From a checkpoint of a small image embedding model.
Model: 48-pixel images, arch vit, norm layernorm, activation quick_gelu, moe expert_choice, num experts 16, patch size [8, 8], layers 6, width 384.
Rows from expert 9 of block 3, named by matrix and row number. Rows with one number belong to one neuron. Each number is 128 + 24 x the weight over its row's rms, rounded and kept within 0 to 255. All counts start at 0.
# up: expert up (model.blocks.3.mlp.up, 16x192x384), inputs 56-83
# down: expert down (model.blocks.3.mlp.down, 16x384x192, transposed), outputs 56-83
up.45 [119 105  99 120  96 127 142 102 148  79 174  86 165 115 135 142 102 130 127 125 180 111 133 137 162 131 128 123]
up.46 [131 110 132 165 106 121 148 124 126 139 176 130 100 154 192 128 114  80  67 141 152 113 130 169 117 144 106 153]
up.47 [103  86 119 137 123  83  95 114 132  95 147 148 101 164 139 109 133  97 127 140 122 114 102 130 118 124 115 166]
up.48 [134 133 127 154 147 126 144 151 127 130 116 116 130 141 144 134 125 158 159 103 143 148 111 164 114 118 111 136]
up.49 [131  97 127 113 145 160 149 134 124  89 166 145 110  61 154 115 105 124 150 128 149 167 160 110 177  98 139 174]
up.50 [127  97 141 172 132 114  94 123 132  64 148 163 167 167 148 121 112 121 124 106 153 126 140  75 145 144 149 149]
up.51 [117 136 154 160  90 115 111 111 157 139 151 120 124 148 146 129 134 130 130 177 139 142 138 164 158 146  88 167]
up.52 [100  90 163 123 100 146 105 125  83 102 130 115  93 155 155 101  90 124 156 160 159 113 146 161 140 123 122 131]
up.53 [120  89 149 141 109 169 141 158 104 101 163 121 141 104  74 220 115 150 139 133 118 113  90 149 146 129 120 114]
up.54 [123 145 140 130 122 137 121 111 150 110 104 160  77 110 108 112 155  87  56  83 105 167  95 142 124 111  85 174]
up.55 [119 120 126 102 169 115 138 114 158 143 120 139  95 152 126 110 200 104  90 106 120 161 105 145  99 134  97 108]
up.56 [ 99  97 134  98 153 118 130  97 139  67 136 145  87 102 147 147 141 158 144  86 129 121 110 161 178 132 106 111]
up.57 [129 130 147 115 125 115  85  89 149 122 113 116 123 138 108  95 133 114 111 161 149 127  78 125  87 139  96 105]
up.58 [121 138 150 128 111 123 128 112 115  84 181 132 129 121 161 125  67 111 100 130 160 164 114 153 177 111  93 144]
up.59 [ 94 134 105 132  80 149 166  98 163  56 146 162 138  96 126 139 115 127 103 131 105 144 118 150 155 118  66 182]
up.60 [129 144 169 119 132 106 126 132 120 117 125 130 139 111 129 134 109 104 160 152 159 186 123 139  91 134 131 126]
up.61 [126 146 117 138 130 167 114 123 130 100 116  96 112 119 127  77 138 200 131  94 140 120 122 145  96 145 119 157]
up.62 [146 125 157 152 131 115 121  94 148  85 153 108 110 123  85  99  47 164 130 134  87 126 122 119 119  85  99 151]
up.63 [133 130 160 106 114 117  82 152 122 135 184 103 104 154 126 145 136 121 116 141 141 109 140 120 148  97  90 130]
up.64 [129 109 153 160 169 131 113 129 161 108 157 134 106 140 160 109 145 152 146 126 139 104 129 151 108 132 133 165]
up.65 [129  90 144 129 122 134 123 102 201 140 152 139 136 136 151 104 116  97 115 142 170 143  65 144 131 129 104 149]
up.66 [ 67  89 134 106 152 134 127 145  88 129 127 129 135  91 149 140 120 132 136  95 129 131 111 168 185  97 126 141]
up.67 [123  79 114 167 132 118 142 129 169 148 128 168 117 128 176  97  76  88 144 160  98 166 124 112 161 114  96 161]
up.68 [133 103 164  99 170 142 137 131 125  47 133 158 139  76 122 159  80 131 110 170 159 158 123 108 167  98 122 106]
up.69 [124 138 155 117  94 132 104 120 149 122 134 143 107 129 132 113 104 124 113  91 139 151 112 150 173  94  96 106]
up.70 [106 158 139 122 155 130 144 115 130 138 143 133  98 105 185 196 122 163 127  94 123 145 102 178 127 105 108 112]
up.71 [127 135 117 155 163 147 144 119 192 141 139 102 120 144 160  99 161 102 126 121 182 123 142 141  91 145 101 133]
up.72 [120  75 152 114 151 128 121 104 148  85 140 143 113 117 114 112 130 177 115 138 138 135 146 118 150 134  97 136]
up.73 [148 127 137 125 131 119 105 133 186 111 167 146  81  55 175 135  89 156 149 110 141 120 151 140 130  93 124 133]
up.74 [145 161 100 111 129 150 145 138 115 109 107 147 146 103 100 121 124  94 100 117 126 178 141 111 146 141 141 143]
up.75 [153 169 108 120 143 115 109  56 153 121  90 127 111 161 142 105 191  75  95 131 102 157 132 108 125 117 122 167]
up.76 [117  95 135 139 112 130 112 158 145 111 124 133 126 115 147 119 133 159 149 138 140 164 103 160 113  98 128 136]
up.77 [144 130  97 142 140  99 117 123 175 150 110 157 113 139 114 128 170  75  83 141 114 154 125 121 123 113 119 163]
up.78 [120  72 113 133 114 133 147 143 154 135 142  99 132 104 118 146 137 120 129 130 159  99 138 124 172 124 132 145]
up.79 [142 131 159 108 118 128  54 148 147 116 123 124 107 130 140 155 136 132 109 123 115 159  78 123 126 121 121 125]
up.80 [112 145 142 131 172 105 130 142 147 118 106 140 133 143 134 144 108 156 117 118 116 141 119 121 139 127 103 125]
up.81 [ 90  91 131 157 163 111 133 101 127 122 136 141 126 129 148  85 108 133 110 164 101 109 184 144 127 103 136 132]
up.82 [161 124 126 148 148 130 101 159 128 141 128 128 157  95 144  98 161 125 129 121 148 167 107 139 154 147 107  96]
up.83 [119 119 146 177  94 140 153 150 109 128 134 136 150 169 161 108 103 135 152 143 159 164 125 140 123 118  97  68]
up.84 [124 140 147 101 122 146 122 112 132  86 134 133  97 100 120 145  76 109  91 149 144  92 107 184 186 116 113 105]
up.85 [135  96  90 139 122 105 130  97 153 127 135 150 143  91 185 148 142 111 112 109 104 188 113 138 149 120 122 118]
up.86 [123 135 121  95 144 112 148  89 115  61 138 163 126 100 173 105 135 154  98 135  94 136 139 136  97 107  59 151]
up.87 [111 199 187 111 117 143 141 146 168  83 135 138 131 138 150 163 126 150 140 153 164 149 124  86 134 107 126  95]
up.88 [109 160 151 141 115 125  97 138 146 126 117 192 109 112 131 149 134 137 110 161 113 137 115 117 175 134  99 114]
up.89 [159 155 101 122 126 139 159 150 133 148 106 139 140 100 109 142 143 126 115 119  91 182 130 106 123 119 130 139]
up.90 [122  99 170 179 149 159 171 156  94  98 141 126 121 110 176 129 127 128 126 124 167 116 148 129 141 142 129  94]
up.91 [161 157  84 114 108 116 135 132 128 125 112 174 125  94 104 105 146  91 110 133 112 178 123 110 130 149 136 144]
up.92 [141 134 146 128 114 177 135 146 123 111 123 168 126 153 137 128 112 132 140 177 135  94 112 120 148 138 114 172]
up.93 [103 119 147 133 132 126 135 151 164 112 156 151 138 140 122 145  85  75 114  97 123 160 125 158 157 140 111 120]
up.94 [110 126 128 155 171 135 140 145 151 125 124  99 118 113 126 149 122 145 119 110 100 119 124 130 132 128 124 145]
up.95 [141 128 102 135 174 144 132 132 119  87 129 145 111 156 118 103 140 145 120 114 107 156 123 125 150 128  88 153]
up.96 [101 144 129 155 124 117 102 187 127 116 133  82  95 101 163 140 103  69 139 127 138 148 128 113 154  92 155 109]
up.97 [137 103 163 146 121 131 131 128 187  96 121 171 150 168 148 111 117 134  93 125 142 125  79 187 198 113 123 109]
up.98 [122  97 143 144 177  76 126 146 153 103 172 115 131 123 112 133 107 127 111 114 121 107 157  81 148  91 161  95]
up.99 [133 160 147  69 150 129 140 124 159 136  83 128 127 102 143 145 156 122 114  67 115 175 130  96 128 168 123 123]
up.100 [117 148 137 163 126 167 166 135 105 109 165 120 144 156 109 131  84 182 126 120 108 131 156 149 134 125 103 152]
up.101 [117 150 121 105 101 134 109 144  87  94 156 146 146 149 116 130 119 119 138 142 141 117 118 118 104  99  93 104]
up.102 [126 115 133 158 195 136  82 106 162 104 180 168 115 120 113 100 130 120 134 139 166  91 142 117 129 101 103 164]
up.103 [117 125 109 154 103 164 150 141 128  54 128 143 124 175 127 153  87 102 136 123 138 133 115 155 153 106 101 138]
up.104 [120 128 120 103 135 111 124 141  84 113 113 133 123 177 120 101 148  82 101 154 150 140 169 118 118 126 106 125]
up.105 [ 75  91 115 163 123 119 143 152 155 120 185 137 106  76 180 148  65 169 157 134 110  88 124 136 219 138 127 102]
up.106 [ 88 135 137 137 101 120 146 162 120  69 145 136  95 152 124 140  70 132 123 172  89 162 137 114 149  89 106 136]
up.107 [108 102 162 147 114 128 128 152 125 103  99 110 128 176 104 130 154 148 121 108 130 137 125 165 121  92 120 155]
up.108 [132  95 121 136 178  97  97  95 137 115 146 142  96 155 142  90 124 125 123 137 175 123 118 121  86 118 117 160]
up.109 [109 113 150 102 128 129 160 140 118 139  57  89 124 130 126 117  89 152 169 140 121 142 158 117 132 112 107  92]
up.110 [140 150 123 156  97 144 100 107 107 114 135 151  86 196 120 155 121  71  99 188 152 116 136 141 150 107 102 114]
up.111 [109  99 112 129 101 115  94 154  81 101 144 183 169 141 129 153  95 106 167 122 110 127 102 115 144 112 125 148]
up.112 [123 124 138 148 151 128 135 110 105 107 122 145 162 137 122 147 107 115 121 165 133 141 145 152 135 140  96 145]
up.113 [136 133  87 121 139  90 134 130 142 123 144 148 100 143 148 136 122 134 110  90 158 137 123 164 166  82 117 107]
up.114 [140  76 127 110 116 143 124 136 171 120  99 111 126 115 135 105 179 101 106 132 127 152  96 122 127 119  88 137]
up.115 [ 81 128 131 110 134 105  86 121 122  94 130  94 140 170 153 155 106 123 158 180  72 127 106 140 142 113 115 145]
up.116 [ 99 103 157 137  90 105 113 120 111 125 141 137 128 150 159 154 131 108 155 137 112 125 129 106  95 147 141  83]
up.117 [132 170 112 125 101 129 145 122 122 157 121 124 151 163 144 119 128 140 117  93 109 143 115  85 142 163 114 141]
up.118 [ 94 124 126 117 104 110 150 100 143 133 144 147 127 150 176 137 111 150 102 107 151 130 110 146 139 118  93 103]
up.119 [120  98  99 142 130 174 109 116 132 130 151 129 114 115 118 113  88 105 121 172 116 132 121 111 116 133 147 154]
up.120 [ 76 124 166 120 112 120 141 108 142  79 177 124 103 156 150 135  70 109 133 156 136  94 130 103 120 113 133 128]
up.121 [134  66 148 158 189 111 130 103 129  97 163 142 116 154 124  60 167 123 123 122 134 110 148 116  95 122 110 142]
up.122 [107 116 183  79 118 119 126 139 146  95 144 146 127 144 154 177  86 160 126 116 128 112 106 109 176  79 120 140]
up.123 [107 180 139 120 153  94 172 114 135 137 146 132  94  93 168 158 125 146 136 124 146 133 134 139 138 139 105 108]
up.124 [106 125 132 134 136 117 135 117 103 140 156 171 110 142  70 122  80 126 163 120 154  87 145 103 133  79 129 151]
up.125 [100 114 166 166 101 129 144 124 159 112 117 174 164 107 125 121 114 184  98 104 162 150 120 126 137 130 104 113]
up.126 [121 137 164 176  73 117 142 146 143 125 125 117 116 135 173 141 143 146 141 139 101 143 108 117 134 143 114 132]
up.127 [111 121 110 118 125 139 124 148 141 121 158 142 154 144 130  98 137 151 114 141 168 140 128 176 125  89 136 150]
up.128 [152 142 115 114 166 120 161 158 107 131 111 131 138  93  95 107 121 125 108 142 105 146 131 126 136 103 113 141]
up.129 [106  93 134 114 116  70 111 135 141 108 171 134 111 101 124 114 118 112  68 165 133 136 112 141 141 102 163 142]
up.130 [118 100 162 140 155 120 161 122  84 139 137 132 164 180 147  92 197 161 162 116 140 102 149 124 104 118  96 116]
up.131 [ 99  90 145 159 144 122 109 137 147 132 153 142 105 144 173 117 150 114  92 115 162 106 101 102 103 135 120 140]
up.132 [153 109 138 180 154 132 123 122 150  86 121 150 126 116 155 102 134 149 175 156 133 133 117 124 135 141 124 175]
up.133 [148 130 135 117 160 130  88 125 156 138 110 147 105 172 116  96 135  77  93 120 167 167 101 119 143 146  72 158]
up.134 [ 99 144 149 159 109 107 157 104 121 162 133 129 153  89 118 131 128  83 123 153 121 127 123 149 128  88 136 113]
up.135 [148 122 151 133 134 141 129 161 142 103 137 144 136 111 156 102 136 164 119 112 125 161 118 162 140 126 116 151]
up.136 [130 110 127 139 105 127 170 144 129 181 124 117 101  93 133 153 128 100 104 107 128  99 130 158 152 122 127  85]
up.137 [ 98  95 142 142 109 142 113 119 134 104  71 121 120 135 157 122  99 116 142 123 138 141 133 122 113 109 180 107]
up.138 [133  82 191  93 130  96 153 119 163 109 124 127 120 125 151 106 152 159 143 163 123 121  92 107 122 126  78 183]
up.139 [129 138 121 157  85 135 168 163 111 128 147 126 128 127 158 124 140 156 142 141 115 130 114 146 155 110 112  84]
up.140 [139 128 132 136 128 108 123  79 168 139 126 110 118 134 133  81 159  92 117 139 159 126 142 130 121 135 113 161]
up.141 [ 90 164 151 142 114 128 141 121 118 121 148 144  94 181 139 119 115  99 134 171 113 109 151 160 147 111 101  77]
up.142 [ 89 119 152 131 120 110 122 118 123  65  95 153 101 118 163 124  90 128  99 111 142 125 108 128 160  85 139 140]
up.143 [102 128 136 140 146  95 115 142  60 148 111 148 101 154 150 114 156 158 169 132 128 125 120 146 137 144 143 109]
up.144 [105 145 144 136 119 135 162 112 130  98 135 135 121 145 146 147 118 122 139 181 121 156 101 147 112  84  94 128]
up.145 [120 131 135  75 175 116 139 118  98 100 129 178 128 146 199  82 126 148 104 143 177 103  96 158 137 149  92 136]
up.146 [ 80 101 148 144 122 120 135 129 116  87 128  96 146 172 128 148 117 123 119 164 121 124 135 132 163 121 152  97]
up.147 [133 103 101 140 109 164 100 163 104 116 101 169 124 159 122 164 135 151 151 144 128 103 140 114 124 130 120 136]
up.148 [130 189  71 144 131 111 147 113 130 161  90 131 123 126 111 116 159 100 114  85 100 176 124 120 123 150 115 130]
up.149 [112 146 135 178 131 127 113 127 148 112 153 126 126 120 111 119 104 148 144 155 122 162 130 125 114  83 125 126]
up.150 [ 97 103 115 152 120 150 136 126 130 106 147 115 106 132 144 160 132 137  96 152 159 138 132 137 166 129  84 194]
up.151 [109 132 168 129 106 131 114 109 158 104 149 118 130 139 132 150 115 112 108 170 132 115 105 135 157 131 105  89]
up.152 [148 126 157 133 109 139 105 122  96 102 162 165 151 127 163 164 157 113 120 144 159  98  94 143 129 100 134 128]
up.153 [110 118 158 116 138  86 137 105 141 171 172 133 144 148 156  87 165 131 123 108 180 170 104 135 182 129  65 104]
down.45 [133 136 145 136 120 127 121 175 134 168 133 115 108  40 177  80 135 137 126  91  94  92 147 124 143 116 156 132]
down.46 [ 95 121 120 138 135 129  99 114 124 124 148 166 107 135 144 149 117 140 157 112 126 192 152 203 140 113  94 129]
down.47 [171 151 139 135 103 142 137  91  82  90 158 104 169 130 104  92  76 199 122 138 117 101 115 129 171 112 100 161]
down.48 [109 137 157 122  86 105 139 120 158 146 145 136 162 146 151 141 157  94 136 125 110 128 108 117 143 148 151 158]
down.49 [113 135  93 154 130 118 154 200 114 122 110 149 115 136 153 140 163 132 107  98 110 151 138 145  98 119 136 112]
down.50 [117 111 112 120 109 142 143  80 107 109 135 134 100 139 124 127 103 131 130 139 140 118 111 118 128 129 114 145]
down.51 [ 92 143 124 167 112 102 133 115 110 194 133 135 139  97 133 111 142 167  94 127 132  87  99 130 153 101 136 135]
down.52 [126 132 114  89 103 156 141 153 124  98 133 115 126 146 113 146 100 131 119 150  92  72 159 161 133 127 120 112]
down.53 [136  89 105 123 115 120 100 111 157 129 122 181 145 164 115 150 122 109  96 167 129  71  73  99 136 126 136 136]
down.54 [119 105  83 152 171 114  98 112 184 117 180 123 149 153 100  82 110  70 122 149 120  95 189 107 112 171 162 127]
down.55 [117  97 106 118 138 162 132 102 157 106 183 101 104 108  99  61 107  85 162 149 140 100 145 107  91 148 133  97]
down.56 [126 129 150 133  96  80 143 136 155 133 183 134 121 126 142 167 136 131 117  91 114 109 103 142 154  94 136 135]
down.57 [112 137 120 125  89 121 116 154 170 128 170 143 144  82 128 123  76  90 133 161 124 122  94 106 131 155 141 151]
down.58 [130 149 118 127 127 138 119 152 114 135  78 182 112 145 126 117  95 142 101 124 167 106 146 174 133 144  95 156]
down.59 [ 77 164 112 112 110 115 121 118 115 157 124 146 101  95 169 113 154 129 146 122 113  92 120 112 162 128  98 144]
down.60 [115 120 135 106  94 155 119 105 141 104  82 130 122 138  94 140 119 164 129 127 140 219 162 143 141 127 132 110]
down.61 [117 111 128  89 111 102 137 113 156 107 145 154 136 141 171 106 117 135 125 163  96 126  72 102 116 159 132 133]
down.62 [128 150 134 150  99 134 116 134 143 110 169 170 100 148  99 143 105 121 106  73 110  69 128 133 146 164 136 151]
down.63 [151 160 124 110 137 127 133 110 111 160 145 138 176 144 114 111 119  92 126 148 133  68 177 122 122  95  93 160]
down.64 [115 133 101 127 137 150  86 126 223 133 131 120 116 116 156 112 138 109 157 119 150 134  78  50 140 151 138 133]
down.65 [ 90  92 123 146 136 135 157  74 146 151 174 137 176  96 136 119 112 120 123 205 117 137  81 114 100 137 137 130]
down.66 [136 120 159 107  53 117 129 125 122 169 132 147 141 154 139  99 103 121 119  91 100  81 103 145  97 120 142 141]
down.67 [139 107 104 112 109  68 148 148  96 126 110 103 120 161 170 131 113 133 123 108 118 106 154 126 117  92 167 143]
down.68 [ 90 141 104 119 112 123 133 161  91 128 106 112 108 118 124 116  84 162 115  80 146 131 162 151 115 131  96 120]
down.69 [135 108 101 102  99 134 178 132 152  83 170 129 113 117 173 117 122 103 141 132  95 103 100 143 147 123 139 174]
down.70 [116 147 125 125 127 162 168 118 121  72 138 109 109 134 113 121  99 135 121 110 133 140 151 128 132 137 131  75]
down.71 [110  94 115  88 160 124 127 122 148 131 146 124 134 103 132 146 109 109 119 128 154 126 139  81 123 174 160 100]
down.72 [144 121 139 123 100 131 147 111  98 145 114 149 126 142 120 120 141 103 101 109 150 100 157 176 147 135 115  74]
down.73 [130 113 162 117 184 126 144 135 132  98 101 111 117 145 105 140 108 136 125 159 131 138 161 112 133 150 138 114]
down.74 [135 131  72 136 156 183 145 130 119 117 142 137 141 159 118 156 123 113 138 101 114 169 156 107 132 113 146  93]
down.75 [127  97  89  98 152 174 124 141 179 101 162 124 144 149 125 103  71  98 166 153 112  94 140 134  88 151 169 127]
down.76 [114 100 108 128 139 109 112 122  99 155 163 125 164  95 134 138 104 136 108 175 139 125  87 101 128 122 167 163]
down.77 [151 138 107 131 145 158 133 110 145 110 164  74 128 145 101 101  86 124 172 148 152 105 146  95 102 137 149 115]
down.78 [133 156 171 122 114 129  93 107 124 135  86 162  99 174 125 115  85 145 103  96 170  91 138 158  88 115  70 121]
down.79 [117 136 129 113 134 150 121  99 139 102 146 112 127 116 120 130 106 108 102 165 156 103 161  96 137 154 150 133]
down.80 [136 121 105 116 140 129 107 128 129 180 154 139 137 101 137 124 127 100 161 154 122 109  99 120 145 125 135 141]
down.81 [114 104 144 130  94 128 154 180 132 137 110 131  78 145 117 107 120 130 104 130 145  91 136 143 108 101  97 112]
down.82 [ 98  91 125 121 132 127  88 115 105 121 161 103 165  98 141 111  95 117 115 192 119 141  92 137 128 144 165 150]
down.83 [120 112 152  88 146 130 118 112 151 111 150  71 160 151  90 131  97 109 169 111 119  55 129 133 107 141 122 133]
down.84 [138 140 121 148  86 148  98 118 119 125 132 119 144 134 114 124 139 123  87  99 128  89 150 133 151  72 124 116]
down.85 [105 128 138 124  78 148 121 135 143 165 156 133 142 121 165 173  87 120 137 160 130 146 116 124  92 166 203 110]
down.86 [136 129 127 126 133 120 106 130 118 161  95 119  68 157 114 137 106  94 152 140 122  85 165 135 131 116  82 146]
down.87 [133 129 113 120 133 136 180 116 164 121  91 126 133 104 140 129 155 128 153 112 124 167 112 114 158 124 112 126]
down.88 [133 125 141 152 129 113 152 162 132 160 122 159 116 120 109 163 132 142 129 140 107 134 122 153 141 132 137 113]
down.89 [154 121 116 151 134 177 136  78 152  82 173  68 141 131 114 112 118 119 167 124 132 146 105 100 113 170 148  79]
down.90 [155 119 148 108 102 167  91 116 115 173 164 173 145 143 118 151 132 125 139 118 117  95 109 118 153 140 102  98]
down.91 [158 129  92 143 167 170 122  79 121  92 172 115 104 148 152 116 120 151 164 117 131 123 145 102 120 110 129  97]
down.92 [106 143 157 162  98  95  72 153 168 145 118  89 139 137 135 172 123 112 111 135 121 112  76 165 138 111 119 114]
down.93 [ 95 116 159 131 111 122  89 117 120 114 137 162 153 120 180  93 121 143 118 141 155  97 131 129 128 125 134 106]
down.94 [135 155 155 104 123 133 158 105 153 169 108 130 113 138 122  97 137 143 101 160 114  80 104 135  79 141 116 120]
down.95 [111 147 101 136 154 176 135  81 138  78 150 117 102 137 120 113  87  86 155 163 154  95 122 117 111 153 167 148]
down.96 [119  93 120 146 116 117 110 142 164 148  95 147 127  98 150 103 122 132  97 138 129  95 126 159 138  81 105 151]
down.97 [140 128 100 124 110 120 142 102 158  82 145 160 165 118 150 147 106  95 107 167 115 118 105 128 127 117 118 149]
down.98 [155 115 146 106 128 119 104 125  92 133  95 114 104 113 132 148 105 108 108 127 192 138 120 132 101 170 122 171]
down.99 [115 124 153 152  69 122 151 125 141 171 159 120 123  96 114 104 124 115 118 152 120  93 126  66 138 146  98 175]
down.100 [ 92 111 125 150  93 177  92 177 119 122 167  98 133 134 149 171 108 131 116 124 149 115 111 145  97 102 151 137]
down.101 [109 145 117 154 126 154  95 137 163 129 120 119 164 121 137  97 141 150 126 136 138  87 139 115 103 141 144 113]
down.102 [104 110 109 141 178 113 113 176 141 131 120  91 115 126 122 104 100 124 119 138 124  84 144 140 134 101 150 140]
down.103 [139 138 121 141 144 148 126 174 113 167 153 118 114  91 104 177 130 141 130 173 132  75 159 124 123 133 135 167]
down.104 [111 131  82 108 133 167 122 105 144  97 171  96 178 124 123 127 128 151 169 103 111 138 158 118 147 139 133 123]
down.105 [124 130 127 147  84 129 137 148  97 138  74 184 156 155 157 111 161 119 102 148 163 117 126 147 121 141  88 159]
down.106 [ 96 120 113 141 128 142 122 118 104 113 123 130 147  91 142  93  87 115 136 140 118 107 126 139 188 113 139 151]
down.107 [143  63 130 111 140 145 101 108 132 118 133 152  87  99 130 172 193 121 132 143  95 128 151 123 123 133 130 105]
down.108 [127 141 123 116 139 135 116 119 166 111 135 106 119 135 114 105 109 131 141 174 168  70 120 105 105 136  90 131]
down.109 [ 96 115  85  95 107 149 150 167 145 121  88 157 155 143 123 138 158 130 152 128 111 169  93 105 113 134 125 127]
down.110 [149 137 135  80 130 166 153 109 101 113 161  64 115 161  91 132  56 108 144 129  98  78 180 125 125 120 105 145]
down.111 [ 98  86 143 108 138  84 125 127  46 115 160  99 145 115 139 140 117 140 107 165 105 120 102  82 173 134 110 178]
down.112 [142 130 157 130  79 139 115 111 100 134  71 126 125 118 119 140 142 157 168 155 157  63 146 164  87 135 115 180]
down.113 [133 114 121  63 160 119 133  98 135  97 133  54 181 126 147 135  66 107 162 139 158  94 124 113 127 105 145 104]
down.114 [114 101 140 108 152 120 151 100 135 154 160 150 139 130 140 121 161 116 131 158 146 124  95 118 134 167 183 106]
down.115 [164 141 149 160 151 105 128 116 155 132 123 149 131  97 114  74 151 138 157 138 145 146 127 154 105 150 132 144]
down.116 [114 147 160 135 118 107 102 126 124 116 129 116 123 152 130 107  98 141 129  90 105 148 165 105  90 143 111 112]
down.117 [114 119 127 130 149 175 121  73 143  95 160  96 120 140 116  94  85  99 144 130 114 124 156 120 106 186 109 103]
down.118 [135 127 142 124 126 176 148 114 176 125 138  64 130 149  81 130  79  87 140 113 113 119 133 121 101 114 164  91]
down.119 [143 137 111 156 141 144 121 128  96 134 126 143 153 155  91 165 138 108 118 106 130  61 158 138 107 121 130 132]
down.120 [136 132 154  98  96 139 141 131 110 120 120 147 135 133  87 119 147 114 164 129 110  88 155 132 138 134 109 105]
down.121 [106 114 111 121 156 136 121  90 152 120 133 108 126 149 130  67 105  90 103 164 135 108  81 134 118 131 131 134]
down.122 [ 94 136  89 106 119 152 115 136  98 104 107 103 150 145 144 132 144 131  87  87 137 103 152 110 124 141 124 135]
down.123 [111 115 102 104 148 130 136 153 131 111 118 102 121  90 147 125 172 105 137  76 155 141 141 110 118 143 165 126]
down.124 [133 143 101 139 176 114 112 162 114 122 118 137 132 141 144 142 169 115 116  78 141 100 147 117 117 147 117 141]
down.125 [114  98 117 134 134 128 160 125 132 136 157 153 115 105 168 126 153  83 107 158 147  91  88  94 118 142 118 145]
down.126 [133 136 134 155  98 140 155 173 136 109  93 154 146 109 157 114 159 126 157 126 129 120 122 145 111 142 159 163]
down.127 [114 104 144 106  97  76 146  95 170 114 162 161 152 117 153 113 110  90 113 164 153  68 150 110 140 165 134 178]
down.128 [168 109 109 123 168 158 140 112 126 102 175 119  78 148 153 143 110  99 146 130 114 144 147 117 177 123 167 118]
down.129 [140 162 128 143 125 137  95 124 112 180  91 142 100 118 134  86 106 116 120 111 180  80 136 120  98 130 124 169]
down.130 [ 94 134 145 113 123 127 148 122 154 117 115 153 120 141 146  79 138 110 135 136 107  83 150 141 111 123 112 117]
down.131 [123 125 150 119 126 131 160 136  84  90 157 159 130 102 165  95 138 128 147 120 160 149 104 162 125 138 121 105]
down.132 [122 120 135 143 110 125  96  84 143 108 157 141 137 124 158 109 130 149 130 159 101 100  91  93 117 146 149 142]
down.133 [119  49 115 136 131 134 117 136 135 135 156 143 163  92 109 136 116  93 153 134 123 113 118 112 117 167 192 134]
down.134 [ 97 151 168 122 105 125 112 141  96 126 136 118 136 127 165 121 101 111 151 139 143 127  98 119 115  90  89 112]
down.135 [100  95 122 127 138  91 120 117  90 133 137 174 134  96 143 175 100 125 113 175 123  77 129  91 137 149 131 152]
down.136 [154 133 149 136 123 137 120  69 108 116 138  94  89 162 114 112  85 106  79 132 159  92 152 137  78 131  95 134]
down.137 [127 119 119 153  79 144 149 127  85 121  87 164 163  82 139 124 149 142 132  90 126  98 100 127 135 103 140 131]
down.138 [ 94 158  94 127 168 153 132  87 121  94 136 125 122 168  91 120 129 135 101 120 160  78 146 135 140 155 104 151]
down.139 [153 141 160 112 150 135 130 126  97 110 133  85 158 117  98 120 105 157 140 102 144  63 162  99 141 123 151  90]
down.140 [111  78 101 125 100 144 109 133 163 101 145 113 137 107  86 114  85 115 155 139 159 127  89 109 106 165 159 137]
down.141 [118 108 132 125  92 145 134 148 140 128 128  83 104 140 139 116 104 168 180  68  68 108 146 112 141 129 127 119]
down.142 [120 174 151 131 152 125 108 166 106 164 127 124 121 121 112  98 116 116  87 105 122 122 170 136 103 149 105 102]
down.143 [155 129  96 164 159 146 177 107 153  87 166 123  98 154 124 119 114 123 120 138 149 115 169 117 126 130 113 107]
down.144 [117 155  89 131 137 154 165  92 124 124 171 149 163  72  92 148  93 168 150 125 147 110  99 138 118 131 182 132]
down.145 [119 147  96 134 160 133 180 106 107 122 195 142 151 130 138 109 115 127 134 140 146 110 132  96 121 143 167 121]
down.146 [137 144 142 156  83 120 125 111  57 155 121 103 159 173 132 148 117 136  92 130 137 106 112 121 135 119 154 158]
down.147 [ 96 129 117  75 127 124 153 123 102 116 145 148 177 103  98 103  91 155  88 173 127 114 121 145 118 109 141 124]
down.148 [148  98 122 126 137 196 144  84 158  90 182  76 125 136 138 108 103 120 159 165 132 128 139 108  94 160 148 125]
down.149 [149 119 120 135 162 179  80 144 127 147 122 153  95 125 156  68 167  89 100  81 130 145 129 108 154 159 116  79]
down.150 [ 73 150  99 146 133 156 122 123 127 105 145 110  99  92 181 101 130  90 126  75 170 145 147 132 119 116 124 143]
down.151 [127 125 127 123  82 142  74 131 143 117 122 149 135  93 171 138 128  98 137 134  93 116 117 153 117 141 164 123]
down.152 [137 100 119  94  99  93 132 138 111 111 142 124 162 132 144 131 150 145 114 148 137 112 147  60 144 146 210 152]
down.153 [166 132 139 138 104 135 135 130 136 111 170 115 136 118 120 155 113 167 114 181 122 130 148 102  95  94 159 168]